A small CTC audio transcriber, trained from scratch: log mel input, trained on read English sentences (LibriTTS-R).
Rows from block 2 of a small CTC audio transcriber, named by matrix and row number. Rows with one number belong to one neuron. Each number is 128 + 24 x the weight over its row's rms, rounded and kept within 0 to 255. All counts start at 0. Numbers have three digits each.
After each neuron's rows are labels from the 100 clips, of 14976, where the neuron reaches its highest value: "strongest on" is what is common among them. Only what is clearly more common there than usual is listed. The data: read English sentences (LibriTTS-R).
# fc1: second MLP up (model.blocks.2.mlp.fc1.weight, 1280x320), inputs 0-106
# fc2: second MLP down (model.blocks.2.mlp.fc2.weight, 320x1280, transposed), outputs 0-106

fc1.393:133127151100135134128107155114135128120114126106131176135134129166109132115071156164165100091113117125137125105117133144171112118127153122133121118123124119147105103111147137165129138198119143157108105149112148154102123097140135138114148150114136133077113165139155146120131125151113143145135158124109170104182128115165155
fc2.393:145144086066138155149160150129158141133090127112125109146148132110117131171141141104136148140136140149114094048151169166125127146153129139160091096145115094176153124181138119099075145105159107119068144149115112092102134149154100147113151144107105120119150112112087126147101123101110116129132136147146143166081114164132129
strongest on: the word "i"

fc1.323:131154117136152153118068090133169117105143134136135120125109186107136133150117086120134135132127139139140125121111133121123095115127165144112080116120130138168106098115134087096090117104133136134156133149108137112095144123123150069141158164133150108126137148130192131154132132095108158093185130102100106163137137139101110
fc2.323:168067094117112121155124147095148083146137153137125144137108116117117130111131081141126123057119137116138147128115125136161170107124131124132161113143187094097102100112154129111186143131114118104133110068108139125131140119101126130144144080147115111151104135113101163132118118135130120139135145156113126170121101133096111
strongest on: the word "me"

fc1.337:127109136148163138159137142113112110115151099150166111113114107110159173098121145106097130120091129102098142094146138064125155120136163114142098124136111113148102121109143167164083151127136101139127112145149145096153157133116077147145129133114137118116146095156110134161159136136143140113128140108132071149116112100107147
fc2.337:182163133140139142108108125115100135125151135116132150109146158113107108149125121131096103154099110140137091134162152127146154100145174134122129120136118169093132134071130110128158115132108137113190100130139137128090156143157133136131110114119126178127156128111153156136148090115107157156086151090088125162101140117099081
strongest on: the word "me"

fc1.70:117110145087105099158110132115181082107142140122169137093108139191148185115108163133100117119114151137132147110140125149141145169129092112116142102099150119160140100093137117126103127129165160087151117164158097160185123118110113113164159153103127122121108146095093151156146181127136171141153119143133144153122111136132138
fc2.70:157090123111100087155122164105128149126089147139163101129164089151105098115145100131125142130155115162130120121092132129173126149158122133142127120143143102161130153147106108113121122133151118108171098138174114124129158092148123134127147132137128085142049074132134154130151130131128138176137108146144151110106124170138147
strongest on: the word "she"; the word "said"

fc1.233:100150122152107107122117127156105133121086111109109114131135161104112091093155080132100112110134114112109145151134102109158153159151129120174147141144075136097134090122135122114108140128120094116130188145089070113143078131130125136089110161156117088108125112100142079151167145074190161148161114168158165103149155108090140
fc2.233:165134154118096148124163137207116123139099106115146099144139135108174140122155137114104132140102060119131095152124129096105119078107161161123110149095093102102129153080112156096116118148166106119117153131122133122129150144111170123105125141146183134101142162117184102126093173127102153142122121145147150114135156118145140
strongest on: the word "the"

fc1.67:145059129160182172117149152132089119135121171088141121101127077079165144108107133128171158130134121146117182144153144166092139118161103143141147118173134095153095117062104146133118111117149118103097148129141118142117149069126084097125076104114159137116164163134106170146095119111163149106136117135118106098139123138143157
fc2.67:153067129120150152111144141143113132151145120163146116061138109152145117135126189121116158171153132151122146136095142173167162092106128124155146112137143150143132150147131111115104138158135108130111114132102069109159152133106135130140117087153166105167094063141190123136104133123119119107130127162149161118132102119136165
strongest on: the word "that"; the word "little"

fc1.603:095069105116128137148124115117137110117176087161142136158099154094135079100102132103123124133141118117111114104138106110109168133142160099111150169110119132153141103170117129121117109138127159168110077093138120134112168102079123076142113085174124117169142123145090080146158129129162152111136118141063150107129115140166148
fc2.603:145099114146157140096167138119146110110143153195133131098121153153153165113097132128139176104178173111121117091170156125148144151111101130117113138129120122165098124124120142150116107144113124116123111145147119101181151140104112120113117100135129138122104108100149138099147109114113140092128095143139135119108149127143119
strongest on: the word "looked"; the word "at"

fc1.733:149100118122146127142134131132117105110148116106110162150145111142161120121094130135130147115164157137101122131148136141101151153103111127107168126128178125152124084110123143125139149118139139108139122156129172102091135133130144187104118142102176102131135126161115160148149108129130115041117150133081098160112185143177139
fc2.733:143132080126147127100120137143148129110114109110087134129096113134146098149144111133107158136142134109118134118140157124166084168110196129112160102110097098145151095139124072137132109128138148114136138122142141087113109126117122123126172119180137140130094164085145131101095131135116176165156119111128142170141080096164140
strongest on: the word "me"

fc1.175:142168086092100117098119163156124126112135094154140141110122108114084104118119082157133116129148128073163117107109140069112122140137138111111109128084135158158138100157167156173116115139108152069149159132115143093139078141114088152084134139134089118100092140124076105119105120134110154153161131121142119119136130141107144
fc2.175:128154169103087120123121146101093189123146139167109118152127082091133132133114068132136118130118146158127118101148122126156102117161080129183110133162130122130145143102175138107102183109173146114152159141116146083125178101135156136119130110077147105197121140144133153120130103102099072152135101148156144111121116162127121
strongest on: the word "the"; the word "with"

fc1.615:086128142113133092094128119110122164125138152157137128129144082109136119124137110114125147096102112123160114139143146142116128113153104158118154137138147130136138105099100173157093129133160116164149155121110127130141160122120118082163115127130148102118143072136104121117107138086093171125128156130134126104098158087108168
fc2.615:115140122112162124169166103145143131123149126135131130161152159125109110111135165128122111091144119123165108088165142163138137111154105140148156201142112130142162143150137157149146122153158153128129140077086121097131130131138109151141126137139114141111158123127114116120158118135117106121121151112130099137140149121079171
strongest on: the word "she"; the word "had"

fc1.334:148126139133153159151094151152123092107106111100100133149103130137143147111089117122143097120156132117166126101111106136122087144168155115105135116134137129146133139134149133108166118113140095102171174162159170146141169126099120121136144154108145110101130123126127086182160102102140140087120099156170171165144140176115167
fc2.334:077094108092101138135103171090157143140129110127114129071138110156152116110166108168104148107118133113128134135106130136109157123127148150125190117093131107114096091123095120097128141121084134119143114133133136139141115150134131116084170164140114091154100117114175092095067137128122120138160123130136135129114114141115140
strongest on: the word "me"

fc1.262:152144140115154085110150126118137104153142183111129110174120133170155129125112164169148134175124150113127159142134120149118124108171144144153146149145154061076132111148080115133159115139158099125146127134080142132139136125110112115109076131136156118105118176140129143155123119143103157116144157131130080165143119130124108
fc2.262:098128115140159112171126189121104123138090118136121127145160126131167151142111150117130112151128137112174078130111129121167118139158112130133171095134087114080138074139129113149136144111129123094118134122140105122185152141119135140083137153150099112150169133093077115097110104090134174127146145130151160125143171156118131
strongest on: the word "i"

fc1.461:138159122122170139124140126081148120128154154132111106131102128116122125136137123138155161153140139114141166104094148141116113153137137131106129100138115116146172140102119122155119084105136099090133080121155120162117152153171074123136131120099101108102112093115079129150102122105125145137140167123128078120181116143129114
fc2.461:112079102114093170174159120104150065133134149116131167101061119163135142128113130156101110152121127130125136093117158160137155163119130141142142083097133131095116102136107115112132109133124132075156137096082110066120116138097138150152120143129126152117139114101108122133156123150121129177144121125131126127144135146164131
strongest on: the word "she"; the word "said"

fc1.280:140129109118138152085138153168153105095120113143146098130141124146123092110159121137143127121171105121116118130135106106133062100116132119098125077128157117125114072100102157143118157107107157098191143174141124149130141136193144134141124146150105166126147133118148177151166125114131153112172156138150076125118136130117139
fc2.280:091142149139148127123115116157132102154092107136133176088128075125119141153124135150131142144173137126128103166131101121104179108124148108105115092123147127122144131144082131091118137107156157125172098168108122093101142165138134088152171140134130098126116129093146116142105117101097177154168185081085118143131125152171145
strongest on: the word "in"

fc1.649:099131144117134112127079114075176118132140152131208118097164121167147110092169117124144100141124104118073133106093131180109137140142134144080115108211126144115133125128107115136148108130144139108130115127145097152128080152112145130133165106087132156112145136132145118121147150150165138142161139094110098145094137158140145
fc2.649:102115135132115153149101132136098114133064104195143110094109127126106103144131172150129118116148132152133183150121143158116165149161079135085121101161123126141141061060135121139134147154112116127075150105147123159136143131149120157083100144113099129087115127142129102138145140106080106120119109118129107085148106109126145
strongest on: the word "who"

fc1.482:114103119113175102149175140160167136108134116163125153120127135121127098117143118112130121110141145134112126122179108124129112136134137109121115093124106108121164135120108142103132104119158100155151138091113126138156135136112136145081118137150102133191123101120184109112126092128128099130153094109132152112087130125172126
fc2.482:131119132151140168132129114145155113144124125090143129108107177105161113130169116089132136155130172144139138112130105166130189160133133123156142125076103126143104118117146137097129088164126104165107114147179088131126065137114088114114126118152093168103146093131150109126129120137127116161104106128155142109116120117169125
strongest on: voice: female

fc1.335:125140116113122140166095122159124114137151081113144170115152141106126120153150111120163137103124167152167146087162134123133120147131106167106132134180138139136128121135148159104130079121159141118151154124144162122141123141165083112106169072152123127163096146123101098164142113108124142171133103149115169110138140150109125
fc2.335:172111105150079158119137152130130119105157098096136130109116119128130120103163132080107081108120098119140135146119146110094165108143150093115122158108118165062149155136107112124147124112146128176146151121159130101137123159127116111120121139112080143115149136141102140134132110085144145154115117106151143122107126173172154
strongest on: the word "i"

fc1.252:122121127106119153139107122117114119099134130099133125127167125109154158125091154090166109143142172144134138136165129142115110118085123196142138109117116091098143125113122134143099128170185125089135156091115178119130153143132130110183162156144125124126141096099138154117093111103164167115136128112141149126073133171072115
fc2.252:137145111138184134116157078065112109157166156135079110153106134136136131134143145105090145129155071160125098101102162144136167088163124099127147156138148118116122120155106126108120135118126123136126156132181094116121109120175132129131128102137098130169110146104148145112123143119140136116158173085117157077134136139139115
strongest on: the word "was"

fc1.248:092127136126141143119097103131120130140108128094115103170163136098126157100106150140114135125136140168120111134123160149118111143098130094143139131127117099129162153145139143146145129125133120153162156158159116145099134139171136174115133123100103089128107132137115121167149138118128129128172161113096179123153126104120169
fc2.248:148140108069146156162100148119100138114130156158141133076134141150118111128136099121094160122102165118140088126103098108161117110127147115147166186119112117161123141129111101113131126128130108094095085145152108110106103133114147104159147153130128099157103109097149110101139117127124125115137125168137133174102093079116092
strongest on: the word "me"

fc1.165:147143121144120138087124177143162142092136143120130086144121155124090166105140112123118114156137073121110125130100136116142100097144095129149124122129128141175122122155150118166141107116097110096117114133119147172174124197145077138128125183133137127077118135152138130146106137159121095149105094097152097137109128169154116
fc2.165:091123147099107140156122131186135089148154178113145098125146125141119138143101159118150148123139092141127116118141161134106149121094119152139175122165078139098088142105166145133122125161141109117126166130117159127153086141109181117135095115132095163153169100113127193114135130152157147132103119113140152113149143064129061
strongest on: the word "you"

fc1.756:139138176147111112133126111103174107135131156172097135093126098122119154112117193116115104156166131118120129089135111145134108150152129130147170118135088138119146095087128129120152125141125100125145101111154134144147114103130153098149102136125131122113162111133136163149136111117118121162130135150148088143161074113119116
fc2.756:121185129104145147153142149114098150133156089111148119140134141073138106163129141178128092133139094138122119119088098128150101153108147124116117119136115109153121150152107169141139130142139136152150129197147154178102136124107134098095130112126134143151116091123099163179139089101107120113111116114108107137117125134120124
strongest on: the word "i"

fc1.487:120123162107140139172091122136126134120163130128133157118128104139131154135108153117148129153148072156098160128119162115058143108080096146116089169111156161096156123134122136186121128123109171123103119125136110114123136136111118141113120126208130106132143170136124145132163113064158149108162122097089136138114106110157126
fc2.487:110121094110120135117135144132108137130136123130149114170142164132121121117128168116147076119144105157084101102128131122126169093122132180118150106132132174110101170157160112123091137146153109137141162109138110119119148078126090137087129129092098113142111089131134112147124138146125128095118127134114139119125166104110114
strongest on: the word "you"

fc1.55:151137170132059147132118123091112136131163113101143142099104125095117141108091191103135078151153152086106137142161127180117129153117085155146134089118099138138118187148136130155088139120145138160105128137159137112155147111168106101116156157084199115144108113156133129148125122123130150128130131105115152177068124105126104
fc2.55:162129098149162121135127102079114160146116162080091116118113121101134140199123143091084160129133141131104121113143102157111106091104132123114131094123138115133112155129120140124085135086112125107105172084126125109143129109132108163109128114113160159144131060117163132105121132113069134106170152107100161123177143142128108
strongest on: the word "was"; the word "it"; the word "she"

fc1.358:127129114145105168099127146134130097133107157111171149138143138115107152129140158151122184109145136186092102145120169121142156133165144124092100150206112157116130100126128099163165079140123111120146131138142130126138136133156115147108168160125108144141144133127082088149120150132152131099100160104126131112115137156149142
fc2.358:117131151174144116114169115096127119146114128124124128124075129110111117149168136136102126120172136160146113124166116154092170154106170119135152130186118132105147131096115145172147100093124102134091108154134108120133116173135094126099082139089138082152163173148092119142095131120152118138153102162163108162110142146132168
strongest on: the word "you"

fc1.241:133161144139146147112158110113083106164129126163099124130142115134103138117145113118125127149138133135111136151073113126139148136182137146148145163128137144113096095157124140135129090154125131143103147136105119147151107123162128127097125145125094099090146109104126118098142155068143130116164092135136143138147124109138165
fc2.241:138133107128164145126111154117154159107140127135160087155139139168150172102131115157075088146110144055140125156136162118186116079105181127156127147121103098124135092121099143076146143142181146159151167139165129099099116164115125142093133100139133111123136089184146124121160145102114130146123119114100154113096208160105106
strongest on: the word "i"

fc1.633:137147145176165140151141151122139114137100088156144148156140104129069072118141127153151113118100137127166127125122114124150115143104165082113131170162147140143106131137100137099151133139132132098137131090078136091075150093121125101119128143116136107127096131129155120162126108078086160150129125154125090143102118142163137
fc2.633:097095098108116155131102148094157135104124142160099118174175110088147174139121139116156102110142184105170152085132153066180099150128154114113140129165122147168129111192156111140139086170170124170101082139114109124122100100139091149122130121114109120105137120134146122148117118149101155145135108123136136104093162154140128
strongest on: the word "i"; the word "my"

fc1.418:098114162112179141142132125108085093094089112130155121113086147122088168093133146150141147126136116130047086117110096094124123141139067139135150138119149139107115152152132119155182092100130103134145136105082148139144140154166126133142137125137144141144108101086186074160117112122114150088131103107167105119137150145143126
fc2.418:107137126127135135106092054083135113149160118136152158130136126105119201097130112174128142136113152168126133101155148068142109099147152151149143119125148183126158128115148139108146154111115152105125117127139144097135132105142119130140134077140080113118144099115127135111175141128107110141146107188108148096158132130130132
strongest on: the word "that"

fc1.481:142112131141107148088134110122099148086143161128102101174121122129172108077120130085127134149146123122186109110087132125173148160106132143129159132134118149117128092120148114113118103140156139127133122155144116139140126141145146180116098119090137093125108155117108090126139104166129163115113093136097129149098151114126129
fc2.481:198108118151088158083127121120123115114148126125153114136152111152130111110133120119109120151121121146168126154149106135113146095111148116122125155106144128161149151071110121126106137093174166067110124127127105153129121131141161094141093135135142120119114149148139150108168125092138142149133163109115117134118140121118131
strongest on: the word "will"

fc1.597:099140113134142148110108119089143132098106093090111103120135131152120165163109137159145155116109105119102126124164124130114101130106105159104162147146127143115142097118186131109159099136153183134104100120115111159111085128137126152127145100116154145177115143130142117129138106142125123124137055111133111123121118128166153
fc2.597:082117120102149103122151092122119145143120154119133131126138085112151141087112099124105134152100105118134170125116157111138106122199137112176132142102178130145141162155112109086135145102092180073124129105144173120145135097174133095175096094175158126165087159163164149121128156134108125111106132137101103129142112156132121
strongest on: the word "that"; the word "but"; the word "you"

fc1.605:114167119162149107163165151127119164137077129100105120142121173128152140162153159129125176155141137156110120135118119148147099105156103108116162153111126111148125134131121118087138106149103118108162132140142155108135139132177109124086111143149122104092132083176127153138135154152191141137143161074122160140114134128111153
fc2.605:085106129125145146086110108131114125124113130155085163108127176154082131135105116104136162131138189122131140123144115152086121136143083117138116122133131174121120127139107151176140111129126119110131113117115166158143102131134138141112147103123067130168116098142130151155143057122130115179129116111101115114128136104136113
strongest on: the word "she"; the word "said"

fc1.422:187136118132169095148121138112119184172155131137131169078123108128120125142126122102114129129117113160156144103092092110116134133154106123122136131097126136085113161140153104131132121140173116166112133087158090116128142099112124109128143154139134096131128072177129133182147116128130143120143083068099130143130125172171095
fc2.422:086093083131146109146118142089122136170087104160141093110130067115098130121119153112151107116125121130118102101147166128143130090099111157141151125110119128123133141119115108145154110156149117137132145136111139143116144172112066147141127141157130058158125135088128132142159061160194133118129106131140152126136145145106078
strongest on: the word "you"

fc1.296:112098166139139156144109095133142153118126145126122123146139089138103138106122121121100109154099092134118123121089167157115119133132137141104117121090143125133138136168120146139133115135144132115140107112156135100194100147121118111098092149152127115117151155145131144119150136120118147126116111115127109159113118132159144
fc2.296:130114097107114159119127151113108177112129142117161139132144144102148134091121160132178083127139125136168112127157178112153169112112146156145126140150097140138162170100156111102141137137163117105119160129133100158130155118137112098131107105125151110159103098135168124141166124145127160125107132085149135143124163112143134
strongest on: the word "you"

fc1.511:123115083083128097174134152145051103120105116118137102126133118128128178083119079116145117134098141113132111122121151140140095121161088155128140141158167104102144113139131156139134168131113142134118119136133127104111171122097102158138118126155132113087134117111137123159125148138107144128179144172111129117151089133140123
fc2.511:101157156118129111153114162103110131134104096146142150159135145098095106106129131120152136104126161106144128161107087142132122118153168100097121121122109093119103130113091136171122129113137132152147125146151152123152075147111130155082089138084118127077121134142119140092124100051123142095116094155118161134142125153143129
strongest on: voice: female; the word "it"

fc1.90:095138160092139126134127124131160082144125137112122128090112124100148141111160087154130126094092085130141146079100128116116127131133128114154136151149125074127158139128149100085134089130119089131175148163098125137110082138148122139137140101139125080105131168153138126130090116080126169155136154115068156105108131144176150
fc2.90:158131106141094083163113116128149151126124153159131132105153109161133125154102080153117105138164153120115107122134105108150139099137127119109124110135113155140135151141173131119164126095094141146121106137122098153127138099132124146102115173132167099133160105099137136131118113151087105189142181153135134120098137114080142
strongest on: the word "the"

fc1.370:127137143143125107157077117151145149126144120117116153109103094148131091126099119094171118142132114153140110088160105120161131153131101127108122137099101127164107135119155118128087110109132131137118134101142098119144133112141125143163119155141130105148138111114110149154132160115164113118163092150125151082128196116093151
fc2.370:096109100132141104128143122120113130103110140146125085094150126142110157140171149082105138102138132110118122121115120144126117100142150124115106142148126143148098165123100129122137160159140126101200118141088134112137131097162115119141102119126131147135136134134134129066093088119095141163167121128125150104153144144084134
strongest on: the word "the"; the word "said"

fc1.372:139143161122106146085114163104128127060125139120139117151172110143165129088141124120108124119102152123139108116113136171166080141085130087104161119131090155078094078093156137125105116145151129156132173158157185145091092195122126141097111081146076097134132156183099133138126122110127141160158137096149163119161097117131151
fc2.372:173086115144141124117139133164150148168071149132103154113153119134077150106108141115125139111161093159130152134103126141098159101118145110127147181133107133168135110131129130088191085153126088142103167112132122110099176174101109162117113161089151118119126084137124107115131123128088191091151122126117155135109168075132097
strongest on: the word "was"

fc1.181:127133119158127145131146081109081093145118137168129108167137117145139117108137107104139148106153142139112085125116102130133142100151177104144083131161133145137144090137138157112129176122173110096135120096142160125137122145140146131113148112099105132150100129126134098187120134096114110135154136135135096113156114119168110
fc2.181:149111094093093188182082124142117150102145097140157106130139090110090145118158137084197147128174124117109088122125128130129092102154121169126109119138118143084120111129114128124091130139131099135087126130155112083173069147094086143099189118059119114128146104122189130132135102133156182106161123117125156113142093114151127
strongest on: the word "himself"

fc1.153:166149081116145166103136142121084131107169143130148110093145087147178112139145130115124139188146117166131132138123127134099114137160140096146129107090136159123116116136123122160100106149099174123141086163135096198107111140134127132093134151174118114140151142119121140108083110144111156117145105138117110163131148080119106
fc2.153:184075113117134128164125138084169179111159119147127138096141131138091154136084143107106119183112117171105104129094141134130150116150156158092112164130113131142113157138155161131125150126122102119150105132125104164135110121130141167102091105130180074176138125132107142120167107146089143143109152165124110125153128100171105
strongest on: the word "will"

fc1.738:070066116129115120143092127137133111092118128116139163090180141102127129130124118158111152089131149102101161108081115094090107140169066115131140157112165117119084130114195176105111127124110115074112127094132089114157141117151099138132173134124136141156113163139129144134145113119137124180145109118107106133129124127092117
fc2.738:118123099086069134105096099131171190110132139126121210101135123138145078165136143120075107141117164152124123160137141095109155080129141111109102110163139133132095130139158118110146144130139139127157085139121153122091141128115150150097136050158133072165121110153140152108095110148156121108140107117144172136133115184096137
strongest on: the word "the"; the word "said"; the word "had"

fc1.471:114103095174147145129090127164142136134115149141139129151123149096121163186155138157140136127134158133153145133104130117188097116154131131156144149142076131098135166128118166142114132167119094145127137109146150147147185100096122132132156099143127136123118155137106150158131125122131180140113110121160166146132135102074120
fc2.471:144087091108149083142092142095175113124155138153127107091130065110138142109097127164095131150121110114131116107078149140141159107128130129095113138155154106139151079160118097158124147139139150151167100101140130107132176101121137129136116134146102133159059123109170099136103090135100148107167109141142158155124142134106142
strongest on: the word "she"

fc1.620:108133159117139102146109098133139128147116120120170161113137099135122140122165127124119089092151056131121169178110143151139082138141110143157127145091180163170111086110170148132101168137151154145123146168137120115125168139159133128077134115134137178103127115168139128101157113109128157133136124140115132145152158114160133
fc2.620:135134083128091139099155112076139123146132062130091113127162109109107189139126112138156098142159081095108078118119100103103070144096102118120152161136134159143104108117202156072124153114116170161094081112097141116140080104167117131125113101114127088129125136144142126126168163139108128124172125149115068128115134144123090
strongest on: the word "i"; the word "but"

fc1.350:151126103158105113126125072134074113103142111121107099119165124165140076138149120107105120116158145165146098127137124115160078141157155095081129160115127192142117116077132156106134135133154122114102078127148177158104137078148107126102108105137126138149150116178075136155176145088152087081152116120153154129118118164081148
fc2.350:141121145117159104175122159116102125142148117107116171151083121144123145130160139118107131145147086127177097109150156125132135156131107125146156119118132158139123140126140179133133123135135127128073104127141157104128138159114116098096067129061167141148141099156152103099093119128106157103104109108107103169100191074154118
strongest on: the word "will"

fc1.628:165129106116132129088084113143160174119107170145091122121101150142156138161147141110100157118119094125140122139207165145108117145098120105119140099149132099161127145153123089094108107142151090124099149130157158161126152114167125128139141092108149138127131086118174129133089143140144167115141110087113151121135130148131128
fc2.628:131084061100096149103091179101124157090091132121109094112135119147135155122171113152117128158145142100120100112119165123160105111144187156115144131085151151125159145155134103135125112118105152173117124111151107118134127113112134137108125098119090134119099143140140171169126139102113122149198165125147184144145131123126135
strongest on: the word "more"

fc1.465:116111158139143103135108140152150126112130152169077095120119127107166130135152100163119208121111110136139135145138187184151159112163122082123155092144099135157142140170162088129120154164151081110163157129122113143118133116131141140118127104123169120108131138143164090140097163144144136140120073104120162085169115169143150
fc2.465:125115101071143146121098161078145143118106144099115088093125135152151126138161083142105155110121115117139098157115190184130145097152174133133112158115128107108165119192137113127096103129129104122142070136113093141110148100144105170124149120141090104131101114146136108159104130097134093129190100107158134128144159091069104
strongest on: the word "more"; the word "no"

fc1.386:136094117121106168134108141118167134131193158128141164128123096164086104132129103138133133133149157161140125142116114140129085129149113161077107141117149120149162116145114158121140135119155127150102127112104123109150094148097152092143159104141137120170124120123123117130109154132094191127079119106161139110100147132094152
fc2.386:169123158137160139139139126152147129147158105100116130137130146109131146090147141140134138122161184115112127138131120125140121173114163109063108106106088184135128138110157143153118085108186134127107145108066125103096130155153129074190143153143128121164152136113092121139123147143121129147095118161068141170165107138154147
strongest on: the word "and"

fc1.216:096100150114107132125108136127150148154116129133150104135141134121109135153147143108135148119128137106090118119105157124131114139132111141096103093163102139127109113162184123189131126149117153108153117170155131104124167199151115131154124155145105120113116145142156122159140113166098122148157135114115125152129117140171098
fc2.216:104129110151124149136133164126105107123146136124137117185114115152109143096134119114170122154148100152119112143118089113095164126153120123157158071167117130103138124099108118142138105135167119151117109122147137136081100172096151107141114102178141143139120171102112155128112114083170143119129110081135092092138136119129146
strongest on: the word "you"

fc1.275:138138109131097134156090159111134149128145169175082130150116089125138166122121091132119120098146122070158131092123146189117117127121147146148117107137164100137180151133164165148129121154110115101120134117124148119146128122137114141134143111154144115136109147124153143180110144103174137112110141138148153149163086176101132
fc2.275:113062131101115174145117132085114103140103104151134130092114136178140130103170098132108135131117146155139108099121141168147151145091094137130184151110126131108090113136130111151138117148110115108177153155117151090122095152113126115143156125116121125119120125149130111117105144141107098174172077122117128133134147140157127
strongest on: the word "me"

fc1.325:137177112129103128129111178155169144122138126114131133133172070113125141128133129102104083116152102112088160137140122109137137132173107157103136149141123105100130122117126117108112121107179134151125113142124138127119154118140086150159119142130112112153083158121116193114165128130130142124140102141158139131117094148128105
fc2.325:103125103165133120112161100135152148111135149133127148130134093141168101197120110128142136126149126149179118103129142128141130092184105133112126144178113112153125129153124140120102130087134126095176121107110102085135119120126098144142102133141101123151131122078136133083164123137146139158113121157127134131127128149118144
strongest on: the word "she"; the word "said"

fc1.217:111111102074128095168143154129099156128112138125089155182072121171130126165133140141147096132146122115151130109125148173109144152114104137148114166117136129162100101098174129131132148146124099107115147134147143168152091119138130119141170095134103098149221156113144183129134124116124116116106164124118122131144087121179129
fc2.217:164116107166150113173149158146112121126104121154182140112139099118169127132170099121118126171107155118121124084118115099175124149171099087120108148175159136093111108115115147103090182078102138137181140127139130090104113137194113156107150096110094075131083109128150147129129126109124135170117097141149149126112128131107122
strongest on: the word "himself"

fc1.586:122151091146174129137146101155109072126159142130112127142122124122167127111167121134110122131115138118145108127102156144098097136113114090120155131156097164133105101128141131123138140117142142178111133142102116119111122123160119135156164124104156159174117155111134131124149136090140149142126118153157109182124140140158159
fc2.586:134139108107115127125123137145091120099109157168104156158159118156152094176183116146128127150116124141131107116140168121165124144112119155154116153114139116109122140120175156148167091087126138148131126134101145136123156110130165118165104109114108100114126113131163141154181149126138156156139124131094130092126103146121111
strongest on: the word "the"

fc1.154:123162117115196131131114142157125127098109102129152145091107158136094147094186134165138145125105128104104123115134120093125145157143133189138137141104140160072122151092135134118171132117117103173154130129128163112148146111156101159146153125105110121140063118093151146160130110164132144117165128160111100141106145109145126
fc2.154:151171104104158110088135101141151111094139088160142144077130141090080177114107099141144165135117101137155153071133122096123109119096156119120112116102140169129126138179156131088113094115120150180123110155137126091125152136116116127120143108135124098093098130108131146115118076110111121142121141165109116091162135141148122
strongest on: the word "that"

fc1.261:102116130115141098116061120152115113118141148137138132092131095159131075148138114153130136135171149132114155108133131107119134113152097150121118127110100138097099102155124090093132129087154165158142158127143094161137087123195107146124117132100135140170129105116124098147135096086119148095123132133116111156155106096072116
fc2.261:052109154122173155088105164185142117116103120091133114153141147121119141097121188123149098131116147114153127142139131116117171145157142111133144110064158186084116143112089130110111120150134138100127129118137126134131099119112147138132111165132117167130159110135112097165124128166110114114106166107109095122098095153127146
strongest on: the word "and"

fc1.31:132123116101102089070135131115158114122167148112142159115164143116092150135129181149163129094126095148112131080146169106114118151125127117128105099144093166076142105149185104116132105156101166085119159126098148181156110152123100131158118129104100134131126121095138153158138134173152171133145101124143143131150145174111133
fc2.31:129127147104123135146129145133110131157138153148110174146090114145142119108095109149119136128099126104146125152120152137147125108120124151117078143166106086113158132093146123143115158124069115148119125143101119169078156098143150109104105136132113084128159088124156083103121121069102121156148052136153107154132108110126157
strongest on: the word "who"